Weights of a small image VQ-VAE.
Model: encoder arch densenet, encoder activation mish, decoder activation leaky_relu.
Training: soap at rate 0.0019, 3800 steps, batches of 64.
Data: trained on microscope photos of single blood and bone marrow cells, 1.3 epochs.
Rows from block 29 of the encoder, named by matrix and row number. Each number is 128 + 24 x the weight over its row's rms, rounded and kept within 0 to 255. All counts start at 0. Numbers have three digits each. After the name is the row's rms in percent of the matrix's.
# conv1: bottleneck pointwise conv (encoder.blocks.31.conv1.weight, 160x672x1x1), inputs 504-587
conv1.14 095:144124149123143119112151108095123130120109086130205164110121133157125149118094114124107136091111084143102141147121072165122106150158126198152183126132147115107084120124104137148120127123169116129095132106142134128158105119158119178151168129135121160110
conv1.15 102:106127139108130169083114163113082136134138098134131135151115124105070137164154126126159094116119119142148129098101141131096135149109133133112166157068143168051146090125105130103110118149124100152110135128128126129115132127108123138086115136180109169123
conv1.16 099:129098111113133099117129124127069152100139144079137123140107131068094125149115163151128150152102110142111174129136148135105121126107144153122121110092123169125139128081157145163100113150167121107175143095132124183128137086148106076179126127110136142127
conv1.17 098:155142174148137170167156125138165151147117057172144115113148122125133125150136119133185086153142101163173175134173124118124135179124078152125154086116079121124155103151129134113127168123181194150095118138116146109145139094111118109106092148134144140095
conv1.18 097:123134155129105120094187127159131163127175125166106111110130187114090179137152142105135167155120128146129146166110098186138156100159103100145128133109135131079127095125106157153071148080091159121133130186119110119150110100151129134098110112118106171054
conv1.19 094:103142146117182151161123102127100123142078114106105146162163154126164086112138100149082114079188126109126127119141154120151118107119060114130142117146112162141149139172146086133131088177116145138125144113128114095125143090092139137153114118120145160144
conv1.20 101:108212134072110094126070152106149144102153120151169110084151144100053178105165123127132162121126098180145139087111125143114133097102153137115108114151111099107139127091096169202137119108112102130131097153124113132161105126109116173113151157129194140102
conv1.21 101:219134158119099138141141144122146120186156110130139109121101112162090147149130095134135129168107158108150117136124114091144117181075107159122148113126069096090148155104136139093139122121139096089120135157117142145074147119167121162158138118105146168140
conv1.22 098:105132130118135121118150130185094092142044148151126105123120103115126136129125122141126105155121143160084118127138185103119096122143097169117178081080125065098096111144122169101132104107119082099104144088156082103127148140143149109132082101088148150092
conv1.23 101:130106155138132124092177133151137104126135124110120144161142132103183078138144115122140123163075119099135108089109192146132108138212116148136141095140109107110110127114111105165133128107151145130103111122077083142098108117135187152125119115149149065145
conv1.24 098:130107118132099134167109126128126120119155121118175170127128135147153140120116171114103144136118138125094122132139162089124135130134109130140167135152108123153201128123164117096129140177105130127078133102099179122119119086134174142159121139160149121110
conv1.25 094:141177166172152152134152133135111150122129115136134110123121150115122127164164101133073116129128146108105172120147129169105138132108127136111156121122123103140169124184153120152184112125150135106149111141166129111136139145147136130145125122101122099131
conv1.26 096:166105096161163090124124085118131124139108107106163120102111110098148112145149126149185125151144108153138119124110128119082103109122139160099121135095153138108146120109096175117123122108116174153128133128130103127098208084133134095132142070112112159094
conv1.27 102:140112171125095078150125100128168158131132148149149089112125106132075130161141121147135156140191143127120099163104125082123145136140149104098106167161091145114123158096142151107119125159149135140126109164077123088114117141104167116138136111156163147113
conv1.28 099:112152138114177151111153115111135116163073118141118129121142108118140106089125100112165097112187129114177105194126125127138087145135116107105120137103093117120109135118127125131154128099114138172117084141104095142121157088112130141123140126122145161132
conv1.29 095:129150089112136134183084141145186176125104129104113123089122107121157105109105145122112128128121118167101160140134084131137096115160106090155115120116097107131155139132120153119147110125102139159106128092154109152139138150152082122108106177137112155142
conv1.30 101:110152127085110110100132114114100142114097117094088122200123117099166153088113138124067087103130173157185121112124132157120139147159165095145116140097102186149118108119170129127133110125082107088139126109126139150091175154139140094141096128176098172144
conv1.31 104:090120149143095110151120144144097094098104173133154101105125143117157182145147107091120137137090136127193113165151131126128124177186145135126129148128074082128121109135120138162080129084170169142080115117142159177144147068161129113136143128114161149120
conv1.32 099:100124115122127133125129148161131117142119126121164116115162172112100146122134189152161158137153160117141190157156131142135079128132145115155140179115126108164142114164112127134136147111166135116139147138127085086145102119106168124136101104162142135172
conv1.33 095:087165115142100129119128119134148107147129097127145139117130127128161149154129101165071099132091143167088093152114101119141153126115133149142118129101105150144122093079118151117114130070162136118174126156094109119195169135105107135127126113139140109131
conv1.34 098:108133123119134153137198140147140128154092104096132117097143097131110147139133121077116190145161096091134138153156128136115105139137124148151159120135098129103104166182153121120141102143108115160127109175099136122131082106146137126157169150161148155128
conv1.35 099:134102079128075099119126119088127147131176134189132083124121124165142157095115083120128122110152138123130086096114105167165086058109113134113132137098100099103148135093138105159104134141143170109140111119154084102115129079124103155148114153165160128086
conv1.36 105:112160105171181120169125144155132132114122085108101142125137135130153165125125112151147158146107132165123125087151139130109121138159104161159119152146118084072162181053117148140153134106106163094125142162109115139114162136132147115107089130074120120085
conv1.37 104:121114141133084169119109116106132130089085096126107128105139089129109124150114136077080118146150063123133117143127130160141080114096141136121185114143173110083154120100130131113102109150145118116088111132141124103130127159123166117124134169135138119122
conv1.38 100:134159196095110130122104133118098107112141136129118110098142093163100111184134100108127089187112115119100151158120152143168159182138110178128096144121153149107135107149141102174134184117125130128140112109119109130150121110127135142123159094158107127124
conv1.39 100:144085150127144102117123151145168133107143129123156158125124132131126111122167102125151183137123087136143120141089133135120137099149114129136101168150148081150141156107112114095176131182113104122157098150115089159122124156123080103127120128111133118170
conv1.40 103:138146099143167076107129158123130126148163111125169109110149130150103122148104119117146201137153131160130099137128151118123145102106169130103127146130092128186099184115137150144148135179134135083124144140094129087148104149150123162082150107179116076112
conv1.41 103:142110117089141133126157107095171100133136178130118101137153080128133144169132131134100160117106118129111121121119123141146152108171128117099068122103139142164160152122115154165153147088149093133127145143089112085115112116151116135105100161121127161095
conv1.42 094:132132143095122153080148102142096100092100097128136161121162138105106154137128162075092127113119101148122117101135144114120174142127129129139076100107123159148091133090120123150085146092171120158086090117112156100132123098121128136165144099161135103131
conv1.43 105:128139143109135130135130106153151141106127132122144146156134100099129149108154087128138136138125119073118126121120070141149087152109119087110142138155166085125155125134141093134194100121167144149168146102093142096121157137111155149160142141143102150125
conv1.44 100:122114105142091126102123086082102090123118138168129142113097164152128137132131119088148159152144143171156125117139123138127150183110088126109128137154115128118146182096114113101103174158113097087117100179169126121150126139126103114110106128123123134166
conv1.45 096:133156121113105087091153097143102151136135139125141132132093177162132081139116129149153089097076154154141162102161175124111139123178127169128159140184058125148120087120129151148183079097100097130078122156107110145139103148116116116103156118142134110121
conv1.46 104:065167098131141127101126149143098110100093140158107095105149132095124115190145080139137136119137129133102147061159110130147180133127123148170146135143142130091147149157163155140150127126140100086143119146116143138126136110119105165127081143152133130172
conv1.47 095:100124181142180121140114139109097134115145137129080116117150114172127104132152122121152096126135145159123176123120133154101088129173138137169142155132106122148124179172125121156144171102140122131127127111189103123110102102139132114126162162152156119131
conv1.48 098:146112135156120137118146127108158104107124123085125103164185150117133149131154133118113137121149110080116108103121108111114139132132123092139126115177147127130135104133128160144127104149128148068104112088065122153165130123108111114079149102131139137157
conv1.49 108:116114155107119093149169105122130089143105108092105131125128103146124110126120134133139156135102155126106137150133100111124090091142144085163124151168103100133121128146140131137123105123113124078123109093079162170127149131119140115123111133133117110056
conv1.50 102:124127180138142122165130125165146142179155161125146146117118098123082090109158118121136078101101130121099137135139161102142093117125177123118142095135152117121099143127121114130162147091118139110141101096160084088159118100132075125100137071104107151138
conv1.51 094:122116094105123097154132115123109126140106154130129149131117130142112107125111131094114128156136108107144094113116162148146105127107160131103117134119116097151089119179169152140200112153124124138135149146161090156110111179092135117158132087137151122118
conv1.52 093:132121124097153105062132105173131111175112123111113133102100125120113128118147120128175172123147144133119165126105137153154120141120146121115126141083146113097120089120130112142121106096125084123115120111093147132116132131122093099074181115155154130122
conv1.53 098:107137132112114113146123128133189135117110155034112136114125118140135123128103192080089104126155160136108105133114087188110071184141132131143164109131105119097115116138178081089126118110102054120133129090114141123142178137113131131091174133120107112074
conv1.54 107:147125130130099144155119140143121108118125152114092153165126111075129140107154194132083118117145128108176135098105186110151110113152128131150149123125159154144131175067113136146113136136127113125118119078084131187129116144167189114143148080095104106092
conv1.55 108:090128126141122137132125169143139134102105160125125142136111144116100099139154112139151064100143104149133115147068122127114170104101148120064130141139097104144136129141132134161109128093120115112152141104141107145105103095126136111116134135155129107093
conv1.56 097:149137112110144130146102117132147134116104123150144157087123141137129139152084099149113130116118164163123150153136105176126142098120119132115145092155104070120129133126158150146111076127143086125060086157114134111111094145101128117166138163109091127132
conv1.57 101:094165135121134104114139123162126115087113125155093116159135093140095132121145124114134133163126140122106114103123173182147144142124166150157129113137106091098130098120142141148173131139093157144153090123180146128183155139105123144132102099169122120148
conv1.58 102:126114143138140166099151135133099109133091124115132111126122109103150118112151179103111101129131115116124119152155063188107153123146116131132112146116140122106170143104125123128164116121159159124142141086101127128114131106154104095059136079154163151113
conv1.59 101:106122155120142155163067118182146140138153088103162108108108129131122096149173178110138123184159107136089121109134149133108093175134159105140136126141120137094146117115098151118101113134093113167088095081175184169103152139123118117117113108162137134109
conv1.60 101:119137158104105163136150120122116065131176133134103135125135118115142158155131097152186132126121140138156126119120048132104193147084133129096092135140130122119101140072128141093146074105106120156150140158140109132123149139175111096131141143144118126091
conv1.61 101:196115180135147163166134108149126134126142111119093130152127104139128118134118114098088123147164110084107108107115116137124088138136137116134134112117129097095114173090077116097174064110136124103149150102122139147119153146111156155133133076135069129111
conv1.62 099:105154098119154105136137133165135150097152156114135085147120113159137150157095196114086118132118148129118120101127164120086109160141156131154146145132158128135132124128132114151173100118108098142161143127141126129100129098111137148083138119090156139108
conv1.63 105:152122108104127129169176161117131148158121128109145111117081063109131114134123138068096088126101138114096098104143127092127140137131149112109116148114176132148156147138094131123096126122114110100109097164123100135127090132182096130105131129150144094111
conv1.64 095:140074164113116111082125118140123120129183124174184124118137154118102123104120141121132116124067121153118103139136099160103124131154118141135121116111118149166133114139145108097078118152133074101160132116116129160121131131140133128145141133136119147114
conv1.65 107:141098103131142113087164176147115159094145119110131118146103141125101129116108163140085109106104091117152145098140128155096124129115144126137158164151129145153151133096130127154137118057143115156121135094123117130108146138172117132163129116094138141123
conv1.66 097:093133097110130109135148115136168122077138121088076121082134158122133114118155138155146057130134140137079100102134104148135153119060099143125128139143168098168161090167171123121195100089117100170156151128119062175103108125103159126119120123091162146161
conv1.67 098:149081179153142128116150061150122098122124069130084113134150147126100142152115148104125093135132109100084127159153124097138127159114093151098156147122145127085137127145118113120137151165141159124134111141113174135149161142186141122113133125129113141126
conv1.68 104:118104135124152144089130054078159140162095139129107110125120136112114079123124129137144155104120141142152138168113145133131126147090145103113158102158110156108115128160139120108148085151122100111117131103083127141129149107114109119084104138106117126110
conv1.69 097:066097097139118125118131144088118120160141120150162121101132122132093099163113154157101171140118124105099108132105147102111104133154132136120132143128162104140116115145127159077145141156135111137142087107138123158151059144138077138092121147109143115114
conv1.70 101:130130154096115145157138137139154109105160121120113122095134110100120068162158132121140116116130139083113123131120098105183174146114132133142091150152146121113143157140121144133156122149136126144108084142111095124150131066117167095172153126102147120141
conv1.71 102:090145082114109125147132121099089103144155118090127128117135148076125176134112166086098135052124103133152074139116147093096088125199156055119099093133097097120107122136116135125099114149152097124112113155154124135147143120100134136134074111132106136149
conv1.72 096:137172085148174100132160136105179137096093104098131118104106109117086151119117102143162119162101102129153103118141150103110132152120158134107105130135115112110147138131172138131144107131103100122201102100139130146121073124142107126153144151144136130090
conv1.73 098:094124120145173139113081157090097139149118108152128121109074109118100112158106110186126102110131133138096131105144147158127112126119153121137103094144122127136155152122055148117073143125111124104126120124117116112114100137128061106126122140124161117131
conv1.74 092:122132109140134106152117186134136157138122111117166103115093110147132121084170182127139165121142110138172148097144114117119123098154107126164097134130097090150123086084111091161122147130097114119122113104123129120120109122109117096116143126137171097106
conv1.75 098:135141083140116156097136082107102147143105131131123152133085143154133141106124192179124111162188156158080183120149132154148139126160174166118170081093152088082120101154129131146168108125104080131120137133141142140174158137136083141102123109111101207127
conv1.76 098:140141103138120107153107141122121157161129107140133138152143126132093102136145139094145150116124151141118159096124129141121130146094068142163138163109127083150106136132109108128116130157111164160122139136108100125141147083080123112154105113139122092100
conv1.77 099:119127157156142161135157130142157079104117081107099113172139134131114049136137131133149136148090161103120135108121131130148130129102140091126162114156129100123168178143133180131115132132125127114144134103131079139128106125078122134129117126207122136105
conv1.78 100:121119131175153176131080086109154123121205136172158134134123112097094118104161134168152149114090158102161120107098169121154136124157164086171115133145110099123147131121086110138132166178144155119160123166130090133102099120153118154128122125122137055112
conv1.79 104:095114158104108151149127103121086142109126109126128071109145138080098116132128126102137107135124138157118129106116126150106157128100097168129139124106133101168112149113115096105122127108178178149121096135134155145133141124115142152156109168116129122106
conv1.80 099:125121107124161125142129119151172118160112084121090125125118170139140166145109159079140115163123156155121150119130132144096160100112111129132165115188125116092149139158110141147162130143121117177171110133132137119153152138104131138145100083147119098141
conv1.81 101:097121165119153120137125140098142108076117154098128105128155132141104115141132098149110169132169083133126130150110110137114140121117113097137127140093140150145124168113107166165155157101154107090104127159133138129139132128143135136123131130153100100147
conv1.82 096:190150100156096092105119088129096112102122145178135094147104117099151129082097110191130100148104131104139117174118104109075151128126135179086120145104182159119085141108146122131138114144116140136141120131127109162090140099175105133150145102136102106150
conv1.83 099:175139126095125163159073098143131147125121105124142123126147121125095099114130096094107120174122175114123098098143131153109130125100136164161153134129127133098130133112089157114110140134169117173114106116120110164133145095127100155126163115103118099147
conv1.84 095:132161119119108149080124155119143136139116149106124124127144142100172151138100127125138104092109113142125107127145145152113145164153158136173082090101120113104078087111148125113108106108148142121072088124146149121097143131128166133117094176146137144107
conv1.85 102:086145127105096133111152149117101115134091127151133145130101126121140127133100123121097112082118142167129143105099143173114133121160088101140133129102089099119083168146119132148103115152138163105122171157128139151137153118154156131101127160110151110149
conv1.86 103:079098097131120141133139150107130108123129155114166151129083168139190124123143136149162146152104112104131148124093138097109138098082109158154117147149138103099142093155171153111124139099157121120126160138132132168124127109096150211137143145100125146104