config.toml
encoder_norm = "batchnorm"
decoder_upsampling = "nearest_conv"
beta1 = 0.95
eps = 1e-08
cautious_weight_decay = true
adamw_weight_decay_other_params = 0
Rows from block 3 of the encoder, named by matrix and row number. Rows with one number belong to one channel. Each number is 200 + 20 x the weight over its row's rms, rounded and kept within 0 to 999. All counts start at 0. After the name is the row's rms in percent of the matrix's.
# conv1: bottleneck pointwise conv (encoder.blocks.3.conv1.weight, 160x168x1x1), inputs 0-41
# conv2: growth 3x3 conv (encoder.blocks.3.conv2.weight, 40x160x3x3, transposed), outputs 0-3, a 3x3 kernel for each
conv1.66,095,190,204,192,181,218,149,187,208,194,176,170,197,200,220,202,189,159,198,183,213,210,204,205,186,206,233,183,181,184,205,219,205,170,193,230,193,176,166,213,188,184,238
conv1.67,103,195,188,213,204,171,196,178,173,237,199,208,200,235,211,208,214,171,192,226,172,196,199,185,196,185,195,219,186,269,243,213,190,190,237,243,222,200,206,172,223,201,176
conv1.68,098,210,220,222,233,197,191,204,234,224,188,223,187,229,184,192,197,182,210,223,198,198,191,178,167,172,214,223,169,218,227,219,178,229,195,193,197,222,171,206,207,191,215
conv1.69,123,196,213,222,185,217,163,182,161,206,203,192,211,185,205,208,221,189,163,199,195,228,194,203,215,182,164,202,151,218,220,190,209,211,178,183,167,213,195,179,197,200,220
conv1.70,088,167,194,204,181,241,217,234,181,181,222,199,198,202,218,262,177,231,183,198,207,190,215,187,200,188,187,203,175,183,175,199,246,231,239,249,173,214,216,244,235,159,208
conv1.71,102,199,213,175,201,226,191,209,185,192,192,204,172,193,178,214,190,203,200,214,191,178,215,206,175,187,235,188,181,185,169,225,188,216,184,235,218,238,200,223,171,180,185
conv1.72,113,174,180,227,149,192,188,196,194,206,224,194,188,155,201,273,203,206,211,189,185,208,191,211,189,193,189,216,160,204,201,213,181,177,226,286,193,188,169,202,236,230,183
conv1.73,104,176,230,202,210,187,185,200,210,233,173,167,219,201,186,234,133,212,241,177,183,224,194,193,209,195,229,181,215,209,208,189,209,188,178,208,216,187,169,160,191,198,199
conv1.74,095,196,191,225,217,207,204,196,163,190,193,213,193,177,223,203,177,219,190,189,196,177,210,204,220,196,200,155,166,215,200,231,194,209,232,213,228,217,184,189,196,149,194
conv1.75,088,187,209,215,192,203,225,206,209,223,190,223,230,215,198,209,199,210,224,171,169,176,148,231,222,193,225,191,198,236,202,205,217,228,221,201,194,164,173,196,212,212,208
conv1.76,108,266,195,185,204,211,200,157,186,175,204,233,188,200,226,229,197,210,203,216,200,223,205,175,193,178,210,196,171,204,244,184,226,189,184,217,239,193,211,193,224,196,209
conv1.77,106,206,250,230,210,164,201,205,186,205,178,184,204,196,213,210,227,197,177,189,210,158,214,210,218,178,174,172,215,248,204,214,196,189,202,200,206,204,216,196,223,196,201
conv1.78,098,255,177,177,151,170,226,212,177,202,207,207,196,217,199,212,203,158,175,207,177,205,200,202,203,221,154,208,179,248,181,222,196,223,239,182,217,206,188,178,188,164,218
conv1.79,104,214,188,206,230,204,190,214,146,187,201,166,231,226,208,197,205,179,212,204,239,192,185,213,211,189,175,213,216,208,204,196,191,154,206,194,168,213,187,153,226,203,219
conv1.80,100,196,199,199,196,216,204,182,196,254,206,191,178,183,190,228,191,196,165,183,223,190,215,221,185,239,218,213,195,165,199,208,186,200,170,228,191,195,210,185,188,170,214
conv1.81,113,215,198,163,200,227,214,165,203,201,201,171,161,208,182,213,155,214,249,203,181,209,185,225,224,196,204,202,216,181,197,193,191,137,178,185,194,212,210,165,221,183,204
conv1.82,109,199,226,263,204,200,255,206,221,198,246,195,202,186,203,171,236,230,190,185,184,190,157,203,211,209,195,211,200,173,206,218,207,228,217,178,176,189,229,215,220,182,181
conv1.83,096,193,214,198,190,173,176,216,233,234,190,211,187,182,181,206,193,198,138,193,169,207,203,188,220,210,213,191,173,213,197,223,175,162,216,176,229,202,194,181,206,208,252
conv1.84,107,184,206,244,201,208,169,223,162,210,202,176,215,176,161,219,218,206,205,207,201,210,140,201,194,192,156,209,149,230,228,204,172,194,188,242,205,206,178,228,158,195,188
conv1.85,102,208,201,182,171,226,231,197,201,227,195,188,215,213,201,172,182,243,271,201,203,218,211,234,174,199,182,204,215,274,198,198,203,177,198,197,225,200,249,192,224,205,200
conv1.86,104,199,202,163,197,238,212,207,203,174,220,207,200,223,202,229,169,219,188,207,203,192,268,182,199,202,189,230,184,197,173,201,203,181,170,228,167,178,186,211,145,202,188
conv1.87,086,185,204,206,193,219,225,215,212,201,212,191,222,188,229,191,236,193,198,200,217,229,167,190,196,181,221,218,157,165,188,217,214,220,176,226,177,221,215,217,214,185,153
conv1.88,098,185,229,174,223,199,186,202,199,192,204,221,231,215,208,186,200,208,204,190,196,200,183,163,189,216,199,154,205,197,214,205,177,202,200,170,136,212,239,219,210,216,204
conv1.89,110,202,182,177,174,206,200,185,220,216,232,203,219,216,201,223,179,224,179,213,184,197,182,179,177,221,186,190,179,272,210,212,213,194,232,235,180,203,220,166,199,200,239
conv1.90,098,181,227,177,174,219,204,206,216,186,214,186,195,182,202,217,228,187,198,178,187,183,202,203,240,191,203,189,249,182,212,187,230,160,160,189,208,223,231,253,231,188,185
conv1.91,095,197,213,161,192,209,233,183,201,156,207,212,204,195,166,195,203,186,163,208,179,181,235,262,225,211,226,233,202,176,186,212,199,183,230,248,199,168,175,202,178,220,197
conv1.92,102,224,235,196,207,181,211,201,192,189,191,212,213,186,192,236,187,200,188,183,185,188,195,235,232,199,198,175,172,213,203,207,197,202,147,193,215,214,183,181,187,205,196
conv1.93,100,259,185,184,187,192,225,183,184,199,173,206,167,212,198,184,208,204,211,200,193,198,179,196,207,230,214,174,210,203,204,196,216,223,172,181,180,220,185,215,224,194,210
conv1.94,088,189,200,225,204,231,185,187,207,207,219,178,231,190,160,194,163,194,207,201,188,186,202,174,191,242,219,190,160,166,195,173,192,164,197,226,251,174,201,134,192,254,194
conv1.95,093,213,226,211,224,235,174,219,190,198,206,170,202,200,239,202,213,197,180,199,164,157,216,185,202,210,204,180,218,203,268,204,174,153,193,196,186,177,183,191,178,151,189
conv1.96,100,227,195,184,228,234,166,185,191,132,210,203,222,188,207,186,215,225,170,206,220,216,208,178,208,207,233,185,151,156,172,198,187,225,197,201,227,197,196,206,219,234,212
conv1.97,079,172,230,212,190,212,160,178,203,225,193,176,195,238,198,183,151,201,183,190,195,181,159,169,178,190,181,208,155,204,196,230,203,178,195,187,201,213,216,188,195,159,186
conv1.98,100,180,162,173,232,220,158,164,207,196,191,194,183,179,162,191,184,179,244,236,192,197,217,230,218,203,198,165,211,222,164,201,187,194,173,224,202,214,192,205,201,228,211
conv1.99,100,198,175,196,171,184,161,245,212,223,191,219,209,202,198,229,168,180,186,196,178,146,241,170,176,217,209,177,208,205,227,215,188,188,191,268,175,159,178,209,209,197,187
conv1.100,096,171,210,218,198,179,189,216,161,173,241,188,180,177,196,243,232,200,171,236,181,219,192,159,159,203,199,161,140,174,221,188,204,239,195,173,213,186,178,152,211,192,214
conv1.101,096,214,199,201,214,172,190,227,193,195,206,227,175,160,202,199,164,211,160,199,209,217,201,188,230,183,193,268,222,164,182,187,212,191,219,239,165,206,199,211,167,184,196
conv1.102,094,213,213,212,202,202,202,210,210,205,205,187,203,174,201,186,206,217,176,224,212,198,201,145,175,186,211,195,160,221,201,182,176,246,154,205,164,209,220,243,191,195,213
conv1.103,100,190,174,200,172,203,210,186,226,166,209,198,205,227,173,192,208,178,193,222,208,182,254,213,205,212,173,207,252,210,185,191,199,172,194,213,197,164,177,207,196,240,185
conv1.104,087,229,216,211,203,235,168,250,178,212,231,200,208,187,236,266,219,179,187,170,228,254,161,203,188,229,209,206,223,208,209,230,164,228,201,209,207,208,220,232,185,201,198
conv2.66,095,198,201,194,195,240,201,187,206,239,193,209,200,207,192,157,190,222,217,211,214,217,164,195,199,203,189,168,208,198,185,194,176,197,197,182,207
conv2.67,098,183,220,211,189,170,207,193,200,202,208,192,206,194,177,206,184,217,207,202,210,165,220,194,210,195,189,192,208,200,217,189,211,207,196,195,203
conv2.68,107,196,196,179,195,220,206,194,222,215,201,172,219,194,189,173,212,245,187,189,218,200,220,196,191,213,222,200,211,194,170,205,189,188,238,214,205
conv2.69,112,212,228,207,233,182,192,214,206,208,188,219,189,209,175,193,215,212,196,192,195,209,221,214,193,200,178,243,194,227,201,190,202,196,181,218,215
conv2.70,085,197,196,198,187,197,170,209,186,189,206,188,170,211,223,216,212,195,188,212,194,170,175,217,191,215,226,206,195,184,237,182,175,217,218,192,182
conv2.71,096,194,187,223,204,203,194,207,216,165,199,186,190,180,224,184,224,235,189,226,195,221,188,183,195,217,213,228,192,199,180,169,260,175,175,186,257
conv2.72,111,197,199,161,202,199,179,208,188,198,203,184,186,179,205,190,190,194,191,175,205,217,218,207,213,214,221,191,195,185,201,228,189,200,224,212,199
conv2.73,102,197,192,210,212,199,194,208,212,212,203,177,216,178,199,209,195,215,195,211,193,213,192,214,220,188,205,195,170,244,216,215,197,184,224,187,196
conv2.74,095,202,203,200,177,204,224,192,202,201,181,205,219,187,193,224,182,182,199,187,165,208,179,177,182,229,210,192,214,204,193,197,154,209,223,229,219
conv2.75,085,208,171,206,211,198,221,211,189,205,195,231,197,220,199,195,177,229,206,219,184,201,169,188,220,179,183,181,187,190,209,198,230,203,205,204,193
conv2.76,106,219,207,187,218,220,179,188,216,196,216,173,222,210,223,168,237,196,187,203,180,213,218,189,183,211,169,203,172,190,184,188,199,227,202,201,188
conv2.77,113,224,190,234,188,204,198,200,160,211,220,193,198,151,193,231,205,199,189,175,192,202,225,216,190,181,202,217,155,229,199,217,216,177,216,177,214
conv2.78,100,193,211,210,193,187,197,209,215,180,242,190,158,193,227,203,198,202,214,221,208,188,184,167,184,215,208,197,212,251,204,191,187,189,191,184,230
conv2.79,103,210,180,175,221,169,193,187,226,178,149,210,202,182,187,193,197,245,184,229,180,173,176,224,195,183,215,176,201,184,214,208,185,205,198,226,191
conv2.80,099,214,190,204,215,222,180,178,210,198,187,152,210,206,207,212,231,168,228,219,206,189,195,189,214,192,202,163,211,228,186,197,216,201,233,183,198
conv2.81,107,198,192,230,220,189,212,205,205,218,184,209,202,214,222,178,188,191,186,237,203,204,179,201,211,185,196,217,219,221,199,203,221,183,184,205,194
conv2.82,117,166,212,222,202,193,226,208,212,175,212,189,208,218,191,168,227,208,222,211,182,216,219,170,210,179,225,191,200,191,185,208,216,179,197,203,220
conv2.83,101,225,212,212,160,182,246,205,190,203,241,185,203,172,199,192,223,180,213,202,191,201,178,235,189,226,193,197,232,222,238,196,179,199,222,169,209
conv2.84,096,184,219,205,195,211,231,191,198,201,170,228,204,170,182,204,186,198,203,203,168,203,232,209,200,213,212,193,198,178,209,202,193,203,176,189,208
conv2.85,101,171,200,226,192,190,216,192,244,176,202,217,209,163,233,193,203,199,224,190,185,229,222,157,216,180,228,204,179,180,173,163,176,252,196,234,226
conv2.86,093,197,202,210,219,166,165,227,193,209,193,202,182,179,211,185,211,169,250,182,197,194,198,194,189,226,180,203,198,202,206,208,185,185,173,199,195
conv2.87,097,188,203,190,198,188,207,195,212,201,226,200,189,200,163,211,196,233,160,183,218,229,199,218,195,211,206,171,216,238,168,201,207,195,205,180,208
conv2.88,088,186,201,218,198,182,228,190,189,203,228,191,181,191,233,156,220,198,186,204,206,225,210,203,203,167,193,197,229,186,172,199,164,231,192,218,213
conv2.89,107,175,184,194,193,185,190,201,210,190,195,209,220,220,195,190,205,202,208,213,211,191,171,224,204,209,195,169,208,174,232,211,211,179,210,221,205
conv2.90,102,218,189,216,253,161,182,192,188,195,199,217,197,217,196,206,206,204,150,198,206,194,207,193,196,206,198,223,190,203,156,202,213,198,175,219,195
conv2.91,094,201,195,187,205,222,171,177,201,166,197,209,181,174,201,204,195,213,218,209,215,194,221,196,186,191,182,206,208,221,191,191,217,209,240,218,200
conv2.92,102,201,206,232,218,170,236,197,209,179,203,226,167,190,189,201,206,201,204,186,195,188,221,190,204,179,191,179,182,204,164,230,203,223,215,230,204
conv2.93,102,202,180,226,199,215,189,218,201,186,213,182,168,223,236,197,200,207,213,223,219,218,185,194,166,203,208,215,248,193,157,164,222,241,194,208,197
conv2.94,092,227,198,224,204,197,223,189,173,216,208,214,153,221,209,232,205,165,211,191,217,196,181,188,199,190,178,203,197,190,194,215,206,227,208,212,181
conv2.95,095,211,212,203,180,166,203,224,197,187,206,225,186,214,171,216,199,201,202,187,240,207,189,196,201,189,221,206,223,177,208,222,141,214,188,170,232
conv2.96,094,203,219,182,214,195,193,216,179,238,198,173,202,191,177,195,224,185,234,198,208,204,212,189,222,168,217,190,214,220,177,196,195,205,205,217,215
conv2.97,079,207,193,215,210,169,196,210,208,206,174,205,186,195,245,216,231,191,175,212,220,184,204,190,215,177,203,236,205,226,168,216,148,237,179,191,191
conv2.98,102,225,182,228,202,183,228,213,186,196,205,216,199,185,246,241,174,195,188,239,207,208,173,190,183,206,203,207,179,235,202,217,189,220,206,192,198
conv2.99,096,223,141,171,207,225,196,220,199,212,196,186,215,194,202,215,191,207,232,188,205,211,201,169,215,193,196,208,199,198,207,220,192,192,238,210,198
conv2.100,096,208,181,191,210,183,181,224,190,176,203,217,128,192,206,224,212,193,200,222,177,197,220,207,183,211,205,215,236,202,230,165,194,175,192,225,195
conv2.101,104,193,171,184,208,190,186,216,203,213,157,192,204,229,224,174,209,202,198,188,245,202,193,183,187,202,211,192,214,185,226,189,190,169,180,203,218
conv2.102,088,232,176,196,214,188,242,191,220,219,175,196,197,189,199,143,234,204,234,195,215,225,196,202,183,176,203,205,207,213,195,232,191,234,221,196,170
conv2.103,093,185,201,257,202,194,160,193,191,199,213,180,192,209,154,190,207,216,204,188,212,179,195,214,221,177,217,165,181,149,226,211,226,167,196,173,196
conv2.104,094,204,192,191,211,181,188,173,185,214,186,204,205,204,182,209,197,187,174,189,202,196,216,184,216,175,165,178,196,174,229,178,183,235,194,181,191