python train.py --dataset="microscope photos of single blood and bone marrow cells" --horizontal_flip=true --latent_channels=8 --decoder_norm="batchnorm" --codebook_size=256 --init="torch_default" --final_lr_fraction=0 --weight_decay=0.4 --adamw_weight_decay_other_params=0
Rows from block 7 of the encoder of a small image VQ-VAE, named by matrix and row number. Each number is 200 + 30 x the weight over its row's rms, rounded and kept within 0 to 999. All counts start at 0.
After each channel's rows are labels from the 100 images, of 14976, where the channel reaches its highest value: "top examples" is what is common among them; "patch colour" is the nearest of a few named colours to the mean colour under the peak. Only what is clearly more common there than usual is listed. The data: microscope photos of single blood and bone marrow cells.
# conv1: bottleneck pointwise conv (encoder.blocks.8.conv1.weight, 160x160x1x1), inputs 54-107

conv1.23,224,199,184,176,211,203,184,155,142,230,199,229,253,203,226,239,197,167,193,202,203,185,163,189,204,168,185,196,173,161,174,235,227,232,183,171,149,181,207,224,168,239,220,168,197,191,212,191,173,205,203,218,215,214
top examples: cell type: lymphocyte
patch colour: black

conv1.50,191,200,173,237,196,202,202,183,209,179,158,193,227,202,180,230,193,235,189,163,217,191,207,215,223,191,166,233,202,191,180,154,169,184,204,128,170,213,199,250,208,218,163,196,240,269,248,150,185,172,179,230,133,221
top examples: cell type: segmented neutrophil
patch colour: white

conv1.48,267,202,193,179,243,192,185,230,208,174,232,197,164,189,227,206,186,168,250,214,197,240,238,191,202,184,203,216,208,207,252,180,150,204,220,169,198,283,202,166,223,170,136,175,233,181,216,206,200,216,229,195,228,198
top examples: cell type: lymphocyte
patch colour: grey

conv1.134,183,191,192,213,180,202,177,219,217,195,238,224,218,220,238,178,238,209,127,176,240,167,227,171,225,190,215,178,163,195,299,208,180,147,160,193,212,190,205,260,225,175,183,203,180,204,182,207,230,231,198,235,253,226
top examples: smear: peripheral blood
patch colour: pink

conv1.117,156,172,236,181,207,222,196,231,218,263,163,177,221,199,200,168,197,225,164,255,235,238,193,211,215,201,180,245,189,187,220,171,178,204,211,163,220,152,209,170,169,180,158,175,194,263,168,247,215,205,224,175,229,225
top examples: cell type: lymphocyte
patch colour: white

conv1.70,193,234,242,180,229,243,192,163,239,207,194,195,224,264,178,131,211,190,141,203,183,191,225,213,202,180,205,141,154,176,229,183,183,160,231,237,176,177,267,182,231,215,206,192,162,188,186,210,211,164,143,160,208,192
top examples: smear: peripheral blood
patch colour: white